From a checkpoint of a small CTC audio transcriber.
Training: soap at rate 0.004, 9200 steps, batches of 128.
Rows from block 4 of a small CTC audio transcriber, named by matrix and row number. Rows with one number belong to one channel. Each number is 128 + 24 x the weight over its row's rms, rounded and kept within 0 to 255. All counts start at 0.
After each channel's rows are labels from the 100 clips, of 14976, where the channel reaches its highest value: "top examples" is what is common among them. Only what is clearly more common there than usual is listed. The data: short read English sentences (LibriTTS-R).
# convs0: first width-5 conv (model.blocks.4.convs.0.weight, 192x192x5, each kernel summed), inputs 128-191
# convs1: second width-5 conv (model.blocks.4.convs.1.weight, 192x192x5, transposed, each kernel summed), outputs 128-191

convs0.163 [142 185 159 120 118 119  98 123 145 114 128 135 133 137 118 143 165 140  87 137 114 149 143 163 138 116 101 107 144 137  83 111 154  92 114  93 120 118  74 141 177 137 116 120 139 124 136 113 135 142 115 101 134 103 117 135  99 134 160 191 133 117 123 117]
convs1.163 [151 145 158 134 161 134 140 103 126 122 157 157 148 120 162 145 150 167 155 119 124  73 129  82 146 127 135 135 194 121 123 162 156 154 119  81 163 112 154 104 107 121 119 105 127 110 132 105 139  87 164 153 129 125 106 127 107  81 111 113 134 175 126 110]
top examples: the word "you"

convs0.52 [111 125 124 134 161 138 132 113 143 131 110 156 113  92  86 211  89  75 131  77 163 119 123 144 145  84 110 139  83 133 105 143  89 167 131 161 154 125 137 137 103 115 155 141 157 145 157 125 184 115 106  95 100 145 158 142 137 136 115  93 149 115 152 127]
convs1.52 [145 159 145 132 107 137 141 130 135 177 167 138 114 102 110 160 134 135 147 118  78 111 103 161 124 135 175 121 124 165 110 129 106 100 116 165 175 175  95 103 151 174 100 102 111  78 144 179 114 113 113 102  96 143 144 110 154 102 145 134 131 100 158 151]
top examples: the word "was"

convs0.42 [161 154 131 149 118 122 117 122  98 118 122 133 121 113  98  96 114 119 119 126 111 123 110  99 111  79 154 135 153 143  78  84 180 150 142 171 123 141 107 133 125 127 143 119  92 171 127  94 114 125 115 123 107 144 131 167 130 151 116 163 114 164  99 174]
convs1.42 [138 101 146 138 109 124 112 157 141 158 106 122 194 147 123 128  87 116 137 140 154 131 120  85 104 105 142 110 150 124 100 126 122 143 101 159 149 124 117 121 154 129 125 121  80 144 103 108 162 119  87 119 128 157 116  90  77 143 104 112 114 144  87 131]
top examples: voice: male

convs0.20 [150 132 125 109 144 135 143 127 102 135 116 141 156  72 123 118 148 119 122  96 136 109 100 120 102 136 112 142 112 170  70 138 120  90 136 147 135 107 127 168 132 134 110 137 111 113 117 138 168  93 113 119 127 117 120  69 107 102 157 119 120  75 131 105]
convs1.20 [107 153 113  58  85 127 154 166 130 131  73  92 123 121 117 118 151 125 122 116 148 146 112 132 122 126 134 123 144 110 149 137  86  84 138 139 164 136 137 170 135 151 115 168 147 107 107 108 146 127 132 147 152 104 144 136 130  97 104 104 168 147  95 143]
top examples: the word "said"

convs0.116 [152 135 145 102 153 144 132 136  92 120 125 114 140 115 161 149 143 116 120 109  86 161 126 150 145 137 109 159 143 101 121 138 113 147 138  91 136 109 115  84 116  96 132 144  98 132 136  92 135 137  85 151 123 120 108 167 142 177 100 143 130  97 115 126]
convs1.116 [158  86 103 116  92 146 111 155 126  95 107 100 152 134 133 159 108  94 144 146 118 124 177 129 111  82 123 128 124 148 110 147 121 119 147 130 119 116 137 113 113 178  65 135 161 132 161 167  96 132 134 142 135 125 124 113 140 136 101 135 159 112 145 161]
top examples: the word "was"; the word "it"

convs0.83 [140 117 127 130 172 162 101 120 168 183 157 119 135 116 127 117 102 139 115 130 125 119 134 137 149 131 114 128  95 137 154 115 130 163 136 134 111 149 125 173 108 144 168 130 129 174 107 115 110 164 160 158 114  90  93 142 142 126 142 151 117 167 104 106]
convs1.83 [159 105  89  92 110 185 123 106 119 119 129 127  97 121 133 129 170 141  70 122 115 135 113 134 121 142 123  89  74 143 126 130 157 104 168 109 101 133 164 122 145 113 107  99 147 158 119 139 114 115 122 175 114 146 151 109 135 127 129 102 126 156 111 112]
top examples: the word "he"; the word "we"

convs0.51 [ 89 127 107 181 103 140 143 128 190 127 123  99 148  92 137 123 114  76 114 115 152 147  88 126 129 145 133 138 137 153 148 143 115 128 132 108 116 133 102 106 138 135 161 110 202 135 130 106  97  76  93 131 127 122 143 111 171 137 137  72 106  98 110 125]
convs1.51 [104 142 143  84 127 126 129 127  95 136 118  96 138 132 147 102 152 117 133 116 117 116 149 142 133 119 127 131 138  81 106 118 121 123 121 123 146 139 121 126 104 125 140 122 162 126 103 110 164 125 141  90 108 139 128 162 179  60 130 107 146 168 107 130]
top examples: voice: female

convs0.7 [ 89 114 147 148 120 128 128 141 104 169 164 165 101 142 137 125 107 117  89 118 114 123 130 113 118 154 161 143 120 150 127 130 119 122 118  96 179 116 143 106 123  97 108 155 168 114 121 137 156 100 103 123 167 178 115 140 142  94 152 155 145 135 125 148]
convs1.7 [163 153  90 107 132  98 141 115 147 159 120 166 118 137 118 154 126 154  87 127 134  90 155 110 125 158 153 165 113 125 113 128 161 140 117 105 109 141 164 145 151  69 169 127 158 164 148 166 165 172 113 149 112 129 110  97 183 119 137 108 104 127 116 148]
top examples: the word "of"

convs0.45 [157 105  86 109 123 127 131 143 114 116 106  75 156 117 125  73 120 127 110 116 115 153 117 125 135 140 134 161 103 105 142 119 116 152 125 102 127 138 129 129  78 149 122 109 172 137 133 147 128 145 177 129 147 140 125 107 123 107 130 114 131 112 148  90]
convs1.45 [114 128 106 104 152  89 147 107 115  90 168 147 124 110 155 147 134 131 107 136 110 126 101 155 111 115  90 125 141 126 148 123 118 144 141 172 159 185 111 116 126  89 118 103 115  89 130 119 156 102 150 112 148 108 102 129 141  82 130 141 148 139 173 127]
top examples: the word "what"

convs0.132 [141  97 119 123 152 132  79 105 128  85 147 118 165  65 161 143 114 154 119 138 135 140 127 125 144 123 106 146 108 124 154 140 154 134 118 150 139  84 141 123 133 124 136 107 160 141 153 117  79 124 129 109 132 132  93 172 103 135 115 116 111 108 157 140]
convs1.132 [ 97 157 123 128  85 134 117 110 149 146 148 115 154 124 119  86 149 104 119 136 146 119 116 169 104 133 114 107 111 130 160 107 117 179 118 116  95  99 110 153 126 146 113 145 128 160 137  66 134 154  87 106 131  75 144  59 168 128 119 116 156 146 115 114]
top examples: the word "he"

convs0.13 [126 124 132 153 127 145 133 110 163 131 121 161 138  92 185 127 132 102 123  99 127 127 100 101 160 153 145 126 172 144 128 148  91 132 126 157 139 105 117  83 172 118 154 133 113 117 103 109 116 129 104  91 129  99  82 121 119 141 114 118 162 151 125 145]
convs1.13 [ 96 104 118 148  90 125 137 147 106 110 138 132 145  73 146 113 140 130 125 102 129 124 146 117 145 146 109 152 132 141 157 147 108 113 149 145 118 122 154 152 133  85  91 137 138 126 150 133  86 134  88  81 114 123 109 138 129 114 108 150 168 101 153 132]
top examples: the word "not"

convs0.74 [143 117 185 105 160 111 127 140 139 128 103 134 152 100 143 143  76 127 110 117 141 125 144 141 193 148 152 149 111 116 148 156 130 190 104 138 147  94 181 113 138  91 125 128 131 183 127 124 139 105 114 112 106 145 120  80  67 137 119 103 120 122 131 146]
convs1.74 [142 172  67 142 113 119  92 120 134 100 125 133 105 102 153 137 151 152  87 157 140 106 111 105 125  95 147  78 102 169 168 117 153 132 110 138 112 144 126 126 115  88 161 129 119 113 134 141 155 126 136 126 115  93 150 149  63 123 138  98 118 119 130 122]
top examples: the word "was"

convs0.153 [144 138  68 117 107 130 115 130  85 148 125 174 117 161 132 117 105 125 172 106 124 145 121 106 135 112 136 143 168 150 104 137 119 112 102  94 192 111 176 150 168 110 120 127 141 126 114 169 145 136 140  99  97 124 135  96 181 106 114 148 135 126  93 121]
convs1.153 [142 121 150 126 125 125  87 144 143 140 144 137 144  84 120 137 120 168 118 158 142  72 136 139 114 116 172 117 111  99 152 142 131 164  87 139 123 121 114 112 119  83 145 139 105 109 103 111 111 105  96 124 120 102 205 137 176 135 154 125 139 139  98 124]
top examples: the word "i"; the word "my"

convs0.28 [ 82 148 123 128 101 116 107 110 108 132 136 125 118 115  94 141 121 123 140 161 163 107 108 111 160 110 111 121  77  89 160 127 152 177 146 155 112 108 140 121 179 124 104 102  94 127 125 139 109 123 112 158 105 132 143 146 127 154 139 123 156  82  85  84]
convs1.28 [117 110 126 145 123 116 189 150 107 192 136 129 121 121 111 113 138 116 127 163 118 110 137 159 113 135 100  86 159 115 150 151 165  96 169 144  97 161 127 171 116  57 142 154  99  81 122 120 158  60 128 120 122 140 125 148 129 131 154 130 170 160 156 143]
top examples: the word "he"

convs0.63 [138  95 154 150 141 138 138 106 152 146 146 143  94 158 152 146 142 130 110 126 107 129 158 120 129 150 140  92 154 132 133 133  78 117 121 130 140 135 185 151 104 122 122 111 148 115 151 128  81  95 141 133 162 153 114 146 118 133 105 111  52 107 114 150]
convs1.63 [117 163 169  91 112 100 126 116 105 109 130 146 173 125  91 157 135  97  74 120 163 103 121 147 140 104 115  98 121 105 119 149 124 126 163 132 161  94 106 123 133 105  97 158 133 157 105 162 140 139 121  90 167 117 149 118 126 130 132 151 150 153 146 168]
top examples: voice: female; the word "you"

convs0.139 [116 119 103  94 150 145 102 119 123 122 128 190 131 160 143 127 105 101 140 155 121 150 175 167 152 115 131  78 130 103 114 113 114 142 102 108 113 128 140 128 122 120 129 128 147 175  99 128 120 113 142 156 129 111 118 169 157 164 139 110 129 147  80 126]
convs1.139 [138 150 117 100 109 117 138  93 149 130 114 137 132 127 105 129 124 115 139 143 107 107 122 155 108 116 135 100 119 156 150 122 137 103 120 147 156 169 120 163 149 136 143 116 128 161 118 148 158  63 164 144  89 114  92  87 103 116 134 146 115 106 132 160]
top examples: the word "was"; the word "it"

convs0.108 [120 119 186 161 158 142  91 109  81 125 151 116 116 107 145 130  86 164 128 144 157 133 133 140 122 118  95 148 129 116 150 110 148 170  97 161 150 141 132 118 168 156 117 136 106  88 143 113  95 130 113 173 108  82 149  92 147 161 124  92 192 187 137 142]
convs1.108 [135 121 155 111 148 124  78 128 143 146 147 116 113 100 110 102  82 152 147 135 121 105 148 105 137 118 162 147 167 137 131  97 184 117 154 102 116 116 155 115 113  99 139 139 129 112 124 146 102 126 118 100 174 120 165 155 127 101 182 136 107 126 139 104]
top examples: the word "i"; the word "my"

convs0.155 [135 116 145 137 128 120 113 147 152 138 125 145 111 145 112 143  76 112 139 117 133 103 122 121  94 154 121 137 152 117 107 121 143 145 108 128 150 104 163 144 175 123 116 136 148 121 145 127 114 136 122 101 127 170 105 133 146 121 187 141 144 149 118 138]
convs1.155 [108 132  96 127 138 173 127 151 144 175 153 146 117 143 142 168 115 164 126 132  97 122 138 141 118 143 159 113 122 135 162 115 163 123 117 101 166 160  98 115 156 131 136 113 120 132 108  98 137 132  67  99 142  92 115 125 149 118 137 118 136 121 168 139]
top examples: the word "what"

convs0.114 [124 157 126 143 121 142 135 119  80 117 142 159 108 145  87 104 128 160  99 115 167 154 154 104 168 126 112 125 140 150 142  77 116 131 119 145 145 111 167 149 153 126 144 117 112  93  95 142 150 112 150 140 105 172 116 114 100 121 135 109 110 121 117 146]
convs1.114 [158 109 104 101  86  96 168 156 107 103 131 125 114 129 131 128 133  89 140 111  86 155 108 128 116 112 139 130 127 109 145 137 159 121 129 166  99 111 123 124  66 154 115 126 142 167 140 145  95 113 179 159 121  81 122 132 176 133  75 145 127 113 131 132]
top examples: voice: female

convs0.9 [111 139 113 149 145 145  98 120 126 115 148 144  94 132 110 133 135 129 151  92 132  88 123 130 153 131 137 129 134 128 124 145 145 137  96  69 147  81 103 139  89 116  84 146 104 127 174 137 111 109 129 109 117 137 105 147 105 163 145 134 133 152  73 121]
convs1.9 [141 144 106 131 108 155 118 124 150  85 148 107 144 164 147 113  99 139 130 109 131 147  85 139 158 140 116 137 100 139 128 123 114 160  63 138 160 170 104 165 139 193 122 135 148  96 125 161 128  70 153 118 112 141 133 103 108 184 138 188 100  98 164 134]
top examples: the word "what"

convs0.140 [108 144 154  81 111 127 116 129 168  88  94 124 147 107  92 159 107 127 127 106  97 138 124 118 143 143 125 145 141 123 165 104 152 147 140 124 144 118 130 139 115 130 119 137 155 158 122 157 109 140 125 136 156 101 108 153  91 144 184 135  63 121  85 120]
convs1.140 [150 143 136 132 136 145 114 114 142 151 122 151 128  86 101 153 116 172  92 163 113 118 142 113 106 137 135 120 117 150 130 123  99  80 115 133 123  99  64 107 149 136 134 136 120 116  71  93 135 131 152 166 187 105 119  67 111 151 149 147 111 147  90 116]
top examples: the word "of"

convs0.32 [136 150 121 123 115 168 128 147 137 108 140 125 156 161 114 134 170  89 121 100 146  92 130 124  84 128 133 148 124 103 112 154 153 154 135 130 151 109  90 131 149 102 102 141  82 138 181 109 117 132 156 134 144 115 104 105 145 121 148 128 131 129 143 118]
convs1.32 [138 116 122 123 102 163 119 152 154  89 132 131 148 103 138 152 112 190 182 138  88 141 103 111 138 116 135 156  87 138 165 144 171 132 113 117 141 110 149 134 107 122 100  99 110 110 132 118 100 118 182 144 139 115 128 144 144 120 101 126 127  68 148 138]
top examples: the word "be"

convs0.35 [126 111 155 158 115 127 134 134 130 127 167 179 114  81 115  93 124 106 102 137 132 147 133 120 127 116 148 113 206 126 119 130 124 128 117  91 112 107 158  88 132 170 112 120 114 155 182 139  96 125 162 142 134  75 150 133 126 109 148 129  90 106 120 140]
convs1.35 [120 154 106 128 148 164 141  82 128 134 148 138 135 128 146 118 136 127 157 123 119 128 112 145  80 113 127  97 133 128 131  79 127 147 154 203  92 124 128 131 149 116 142 159 129 143  99 115 151 114 130 143  77 148 154 149 116 135  95 167 135 108  98 146]
top examples: the word "the"

convs0.171 [143 123 118 165  79 124 116  91  79 170 109 174 107 146 123 173 150 141 130 148 138 115 127 128 123 141 108 127 138 102 137 116 124 119 100 121  99 108  78 132 128 152 117 140 110 115 115 143 125 134 153 160 117 141 101 117 113 148 121 105 141 162 132 137]
convs1.171 [176 131 130 134  76 110  68 123 183 129 126  85  98 114 133 137  97 166 122 105 113 170 113 119 145 120 128 140 154 118 114 120 126 123  99 154  83 136 112 142 132 120 108 127  91 115 134 146 118 121 132  93 167 111 126 110 105 111 171 119  99 141 157 154]
top examples: the word "the"

convs0.4 [144 163 122 112 155 105  98 160 119 129 106 175 165 149 116 121 121  55 128 123  83 113 125 133 125 100 148 172 109 151 119 154  94 110 126 112 150 146 170 134 117 108 115 155 107 155 203 121 151 124 169 147 137  81 140 131 168 113 122 120 117  96 147  93]
convs1.4 [ 95  96 144 145 165 113 131 105 162  99  79 136 106 118 181 120 118 115 122 167 170 151 130  88 147 132 103 121 117  94 114 131 121  99  81 139 155 152  88 135  92 140 143 108 150 105 168 108 152 186 100 121 148 154 145 121 138 159 102  93  99 102  99 137]
top examples: the word "said"

convs0.93 [152 146 153  96 108 120 108 127 130 121 137 142 163 119 128 140 149  59 111 100 153 107 120 118 120 137 141 128 129 155 137 157 104 178  97 106 126 142 111 114 157 107 108 123 136  82 169 149 133  94 167 108 145 118 146 133 141 138  77  77 149  63  84  90]
convs1.93 [167 156 128 116 110  99 160 123 125 162 177 155  81 140  96 135  96 124 128  69 138 129 151 128 127 134 131 148 105 125 159 160 104 153 162 141  91  91 105  94 106 137 126 146 114 115 127 150  94 162 122 120 101 122 137 128 106 148 151 133 174 146 141 133]
top examples: voice: female

convs0.11 [112 117 139 135 124 175 125 104 188 101 104 152  93 157 132 146 103 113 117 142 121  91 177 118 112 104 157 117 155 109 144 106 158 162 109 132  93 122 106 133 131 143 101 127 171 169 100  96 105 148 134 115  82 111 112 107  97  71 154 128 151 175 131 113]
convs1.11 [171 149 107 131 139 163 119 164 122 115 130 127  82 119 135 156 125 187 162 154 110 129 155 130 140 118 130 129  90 159 143 152 146  99 166 145 152 135 128 107 110 131 126 140 164  99 119 116 144 154  93 108 150 121  94 142 143 152 132 149 133 139 120 143]
top examples: the word "you"

convs0.126 [134 141 117 117 130 157 171 109 127 108 133 146 168  94 124 128 150 139 162 138 136 143 139  99 132 115 121 109 168 135  72 144 147 125 144  90 168 130 132 123 144 144 134 143 138  94 130  61 179  98  95 143 114 132 102 126  92  98 129 109 127  65 100 116]
convs1.126 [ 93 154 153 144 120 182 131 144 102  96 105 201  71 131 121 118 134 124 180 129 151 164 128 114 134 107 172 143 122 115 145 121 148 128  95 153 132 126 143 125 114 114  68 103 118 166 134  98 119 108 168 150 137 157 166 133 137  73 126 143  86 130  94 127]
top examples: the word "not"

convs0.34 [127 138  93 121 128 126 105 100  82 164 154 135 156 137 118 146 153  75 178 148 159 137 153 145 176 128 132 139  93 131 115  82 123 150 129 132 130 104 128 114 106 142 121 127  72  84 136  92 165 110 123 156 112 163  93 159 145 131 166 105  94 134 146 130]
convs1.34 [109 117 146 112 141 115 104 152 182 147 130 134 107 151 154 136 140 130  84 123 121 108  96 136 117 126 110 136 124 138 164 140 127 102 152 126 103 151 119 139 126 123  95 141 114 122 128 117 131 120 116 151 136  75 155 155 134 135 138 126 136 116 119 134]
top examples: the word "not"

convs0.19 [141 132 130 122 134 145 135 114  91 126  81 133 151 121 154 143 152 196  50 123 127 141 171 104 151 131 117 144 129 107 156 167 148 131 101 135  64 119 143 112 130 123  84 126 118 131 160 157 128 102 113 104 104 135 130 128 123 151 104 105 169 116  86 101]
convs1.19 [148 112 148 147 135 135  87 125 114 169 159 141 142 138 144  96 103 156  81 135  92 149 139 142 132  92 107 153 138 112 126 106 135 107 171 176 165 137 109 104 102 151 109 115 123 170 107 118 133 125 114 123 128 130  83 119 109 116 149 117 134 141 162 141]
top examples: voice: female

convs0.82 [122 135 119 112 127 202 125 194 116 161 136 102 104 116 103 162 164 143 148 107  93  70 112 169 125  96 128 122 120 160 117 123 159  97 132 100 126 124  98 108 135 120 118 108  98 137 117 138 129 169 106  85 115 138  76 154 118 157 113 145  86  97 129  83]
convs1.82 [119 103 156 113 146 147 143 131 148 127 122 132 112 130 122 132 115 128 105 102 101 162 131 160 119 135 119  77 119 167 138 146 132  72 131 115 192 142 132 103 127 114 108 124 141 117 119 105 121  99 147 118 183 145 113 107 136 152 156 123 132 138 159 148]
top examples: voice: male; the word "was"

convs0.47 [129 120 121 130 155  95 113 126 100 157 110 142 165 138  94 102 118 121 130 101 140 132 156  89  97 136 109  95 198 119 120 117 150 120 158 111 129 143 145 129 145 164 122  81 118 113  98 114 103 119 174 123 141 116 104  98 112 126 110 155 101 156 126 132]
convs1.47 [108 144 101 192 120 106 105 124 156 136 136 122 101 135 131 132 130 155 110 132 171 151 120 111 119 149 110 176 181 124 119  98 115 125 122 151 154 171 150 119 172 106 109  91 134 130 104 137 162  96 116 138 140 131 154 135 102 149 137 157  91 106 120 161]
top examples: the word "that"

convs0.141 [130 138 214 154 167 137 103 144 210 142 161 149 152 134 116  96 113 153 131  93 112 150 125 153 117 133 147 161 111 144 115 124 121 136 145 154 109 144 163 101 154 124 134 117 132  99 113 107 102 143 141  85 152 105 129  87 175 132 137 119 145 161 146 145]
convs1.141 [162 178  89 119 127 126  99 153 103 142 144 132 126 115 150 162 131 176 123 114 119 113 120 138 165  96 190 164 105 143 110 127 140 151 165 173 155 124  81 158 128 109 153 104  90 160 116 136 151 154 136 114 158 131 154 110 123  97 128 105 185 132 138 123]
top examples: text has "what"

convs0.101 [145 138 129 164 163 143 126 143 114 140 126 124 150 150 169 154 119 130 138 141 131 158 163 107  84 176 125 121 140 134 111 128 128 170 106 122 148 167 202 105 155 142 105 147 114 107 102 170 143 138  86 108 115 150 113 115  74 127 145 135  77 181 158  81]
convs1.101 [164 153 149 111  87 135 132  98 119 130 142 106 126 106 143 175 126 146 147 121 116 121 114  99 133 168 153 136 154 116 141  97 163 122 125 106 118 154 129 152 119 104  91 148 110 112 155 139 102 100 126 110  74 131 112  93 108 126 121 106 124 133 110 135]
top examples: the word "not"