A small CTC audio transcriber, trained from scratch.
Training: soap at rate 0.004, 9200 steps, batches of 128.
Data: trained on short read English sentences (LibriTTS-R), 45.2 epochs.
Rows from block 7, named by matrix and row number. Rows with one number belong to one channel. Each number is 50 + 10 x the weight over its row's rms, rounded and kept within 0 to 99. All counts start at 0. After the name is the row's rms in percent of the matrix's.
# convs0: first width-5 conv (model.blocks.7.convs.0.weight, 288x288x5), inputs 14-27, a 5 kernel for each
# convs1: second width-5 conv (model.blocks.7.convs.1.weight, 288x288x5, transposed), outputs 14-27, a 5 kernel for each
convs0.265 104:58 40 33 43 59 49 47 47 51 40 44 42 43 29 42 47 47 59 40 54 44 54 49 31 43 44 35 61 60 49 36 62 36 49 56 69 64 62 52 50 47 57 46 48 53 43 41 64 55 71 45 33 30 45 52 51 60 54 39 64 47 42 56 37 26 68 52 39 42 41
convs0.266 105:54 59 43 62 45 52 39 44 61 46 39 39 50 47 45 58 43 34 39 71 61 60 48 45 51 52 52 49 51 32 34 74 39 63 52 53 41 55 45 33 37 43 37 59 47 53 57 44 57 55 55 60 55 41 53 46 41 41 53 52 41 60 44 45 50 61 48 40 41 37
convs0.267 101:44 49 41 42 63 42 38 56 42 57 64 68 44 56 29 35 50 57 53 57 26 60 62 67 76 51 43 43 58 37 52 60 50 52 37 60 59 49 62 28 31 50 45 63 44 30 75 54 53 65 46 52 49 58 53 77 55 56 41 48 34 47 54 54 39 54 41 55 55 53
convs0.268 095:26 43 39 55 55 52 55 50 44 27 53 36 39 43 46 48 54 55 58 56 41 25 47 50 59 42 53 51 50 44 38 50 61 41 61 45 56 49 64 47 60 54 43 65 43 52 60 42 56 58 73 61 77 32 41 44 67 56 56 60 49 63 50 59 49 45 33 69 49 65
convs0.269 102:42 46 54 51 46 48 59 51 36 62 68 46 53 40 48 45 39 49 55 47 58 56 50 41 56 44 65 31 45 39 49 44 56 41 40 53 38 53 45 70 49 56 49 57 50 40 59 52 51 63 52 52 56 35 56 51 47 45 51 56 55 52 30 36 53 31 48 53 44 36
convs0.270 098:66 44 51 49 46 50 60 49 42 25 49 56 60 61 62 42 57 67 40 57 47 21 64 46 31 45 55 50 43 47 69 44 45 57 49 56 46 50 56 43 58 69 52 55 62 46 37 43 58 58 63 55 35 39 46 43 45 63 47 49 51 63 69 61 52 41 53 65 49 47
convs0.271 099:57 59 66 43 58 53 64 55 57 51 44 47 58 61 60 51 44 53 38 54 62 61 38 55 36 61 36 54 57 62 37 63 39 40 53 43 38 51 61 40 44 63 57 38 53 48 47 49 47 40 54 53 37 55 45 53 55 46 58 64 44 42 51 51 51 63 64 56 31 48
convs0.272 098:41 40 58 57 49 36 48 33 43 36 39 45 53 56 50 64 22 44 52 44 40 48 40 48 50 58 60 57 55 41 42 48 60 32 46 39 55 39 73 48 58 81 47 57 50 59 70 65 62 39 75 50 45 38 46 54 42 58 57 42 67 37 49 39 51 49 42 49 47 37
convs0.273 093:43 54 46 65 56 65 62 50 65 41 40 45 49 60 51 38 34 39 58 46 46 46 26 46 39 56 49 43 61 45 55 57 61 53 52 57 48 50 43 60 47 52 56 40 54 54 64 50 36 42 51 42 47 52 50 64 55 59 55 53 61 34 57 63 37 55 58 51 46 34
convs0.274 104:58 59 42 41 56 35 45 61 48 28 28 45 47 61 57 35 42 52 41 49 52 52 53 61 49 50 54 40 44 59 57 47 52 52 37 58 51 53 42 29 47 73 53 38 77 43 49 56 65 59 44 45 52 66 75 50 37 32 45 47 45 48 73 67 67 62 56 56 58 51
convs1.265 102:53 55 36 38 62 60 52 34 56 68 50 50 69 40 50 39 57 60 42 48 48 50 49 29 60 48 49 50 26 24 56 53 50 57 53 50 53 33 54 40 56 43 23 28 36 59 62 42 61 57 54 40 49 61 53 65 48 57 57 47 38 51 43 50 53 49 43 50 47 42
convs1.266 102:61 46 38 57 60 49 52 55 61 58 61 49 57 55 78 58 65 48 48 42 41 38 56 47 46 48 53 48 44 42 26 38 61 56 56 75 41 54 41 49 50 67 47 60 37 53 41 46 61 55 39 26 36 60 34 49 69 55 35 45 51 54 39 50 47 49 52 52 41 50
convs1.267 104:75 35 46 61 46 43 37 37 44 49 57 29 57 44 43 51 67 47 36 61 29 35 54 50 55 39 35 60 75 49 51 41 40 46 61 55 48 47 48 61 44 39 41 68 61 47 53 41 60 63 51 61 52 61 52 55 70 64 42 58 40 49 62 51 51 53 56 37 65 53
convs1.268 099:48 60 51 52 49 35 44 51 57 69 44 48 63 54 43 74 52 57 56 60 52 38 38 55 57 52 49 54 47 58 53 24 53 48 48 46 53 42 49 49 35 57 42 39 43 59 22 41 59 56 50 48 47 44 56 33 35 53 47 59 60 47 63 61 45 39 51 52 57 32
convs1.269 106:51 41 43 44 61 31 44 47 55 51 53 35 48 42 47 46 53 47 48 47 48 62 51 36 51 44 57 64 45 38 53 59 59 56 50 49 39 55 44 39 62 50 50 47 48 38 50 39 60 59 49 56 45 57 49 45 53 50 41 47 53 53 50 49 58 38 48 48 35 40
convs1.270 101:41 45 56 37 37 43 57 55 48 44 42 52 45 49 38 51 51 53 51 47 56 33 29 40 50 51 65 39 51 64 54 73 76 60 64 57 59 45 51 56 67 54 55 49 44 56 54 65 69 57 46 48 55 49 39 57 53 36 49 41 61 44 39 52 35 61 57 58 43 53
convs1.271 102:67 39 54 36 62 38 50 37 54 53 50 55 69 44 57 46 50 45 54 56 63 51 52 63 39 58 41 53 49 58 70 58 63 57 50 55 57 53 36 51 42 48 45 70 46 46 73 54 44 49 67 56 50 76 52 48 48 47 33 50 40 53 58 45 51 64 47 58 47 42
convs1.272 103:42 14 39 38 37 43 52 47 37 63 66 51 58 55 42 69 59 51 57 52 26 44 54 60 53 42 60 59 64 58 40 38 54 54 56 62 79 52 54 49 33 57 43 52 51 52 41 41 50 46 50 57 52 57 45 48 56 62 54 46 42 54 61 65 51 65 62 55 56 60
convs1.273 094:61 23 63 55 50 40 42 57 51 61 66 63 65 49 61 53 43 56 58 43 51 65 62 51 48 51 53 46 41 36 23 46 47 47 48 43 48 45 45 33 48 52 31 52 58 33 59 40 43 56 72 48 42 59 59 47 50 47 37 52 51 43 54 48 46 62 70 38 67 55
convs1.274 100:57 46 49 48 50 48 57 33 40 48 57 42 42 54 54 66 49 56 43 57 60 53 56 57 55 62 54 39 49 59 51 54 40 34 56 40 50 59 51 44 51 63 44 54 70 39 54 30 53 34 45 44 47 64 49 58 59 46 45 76 31 34 60 78 56 71 52 60 59 28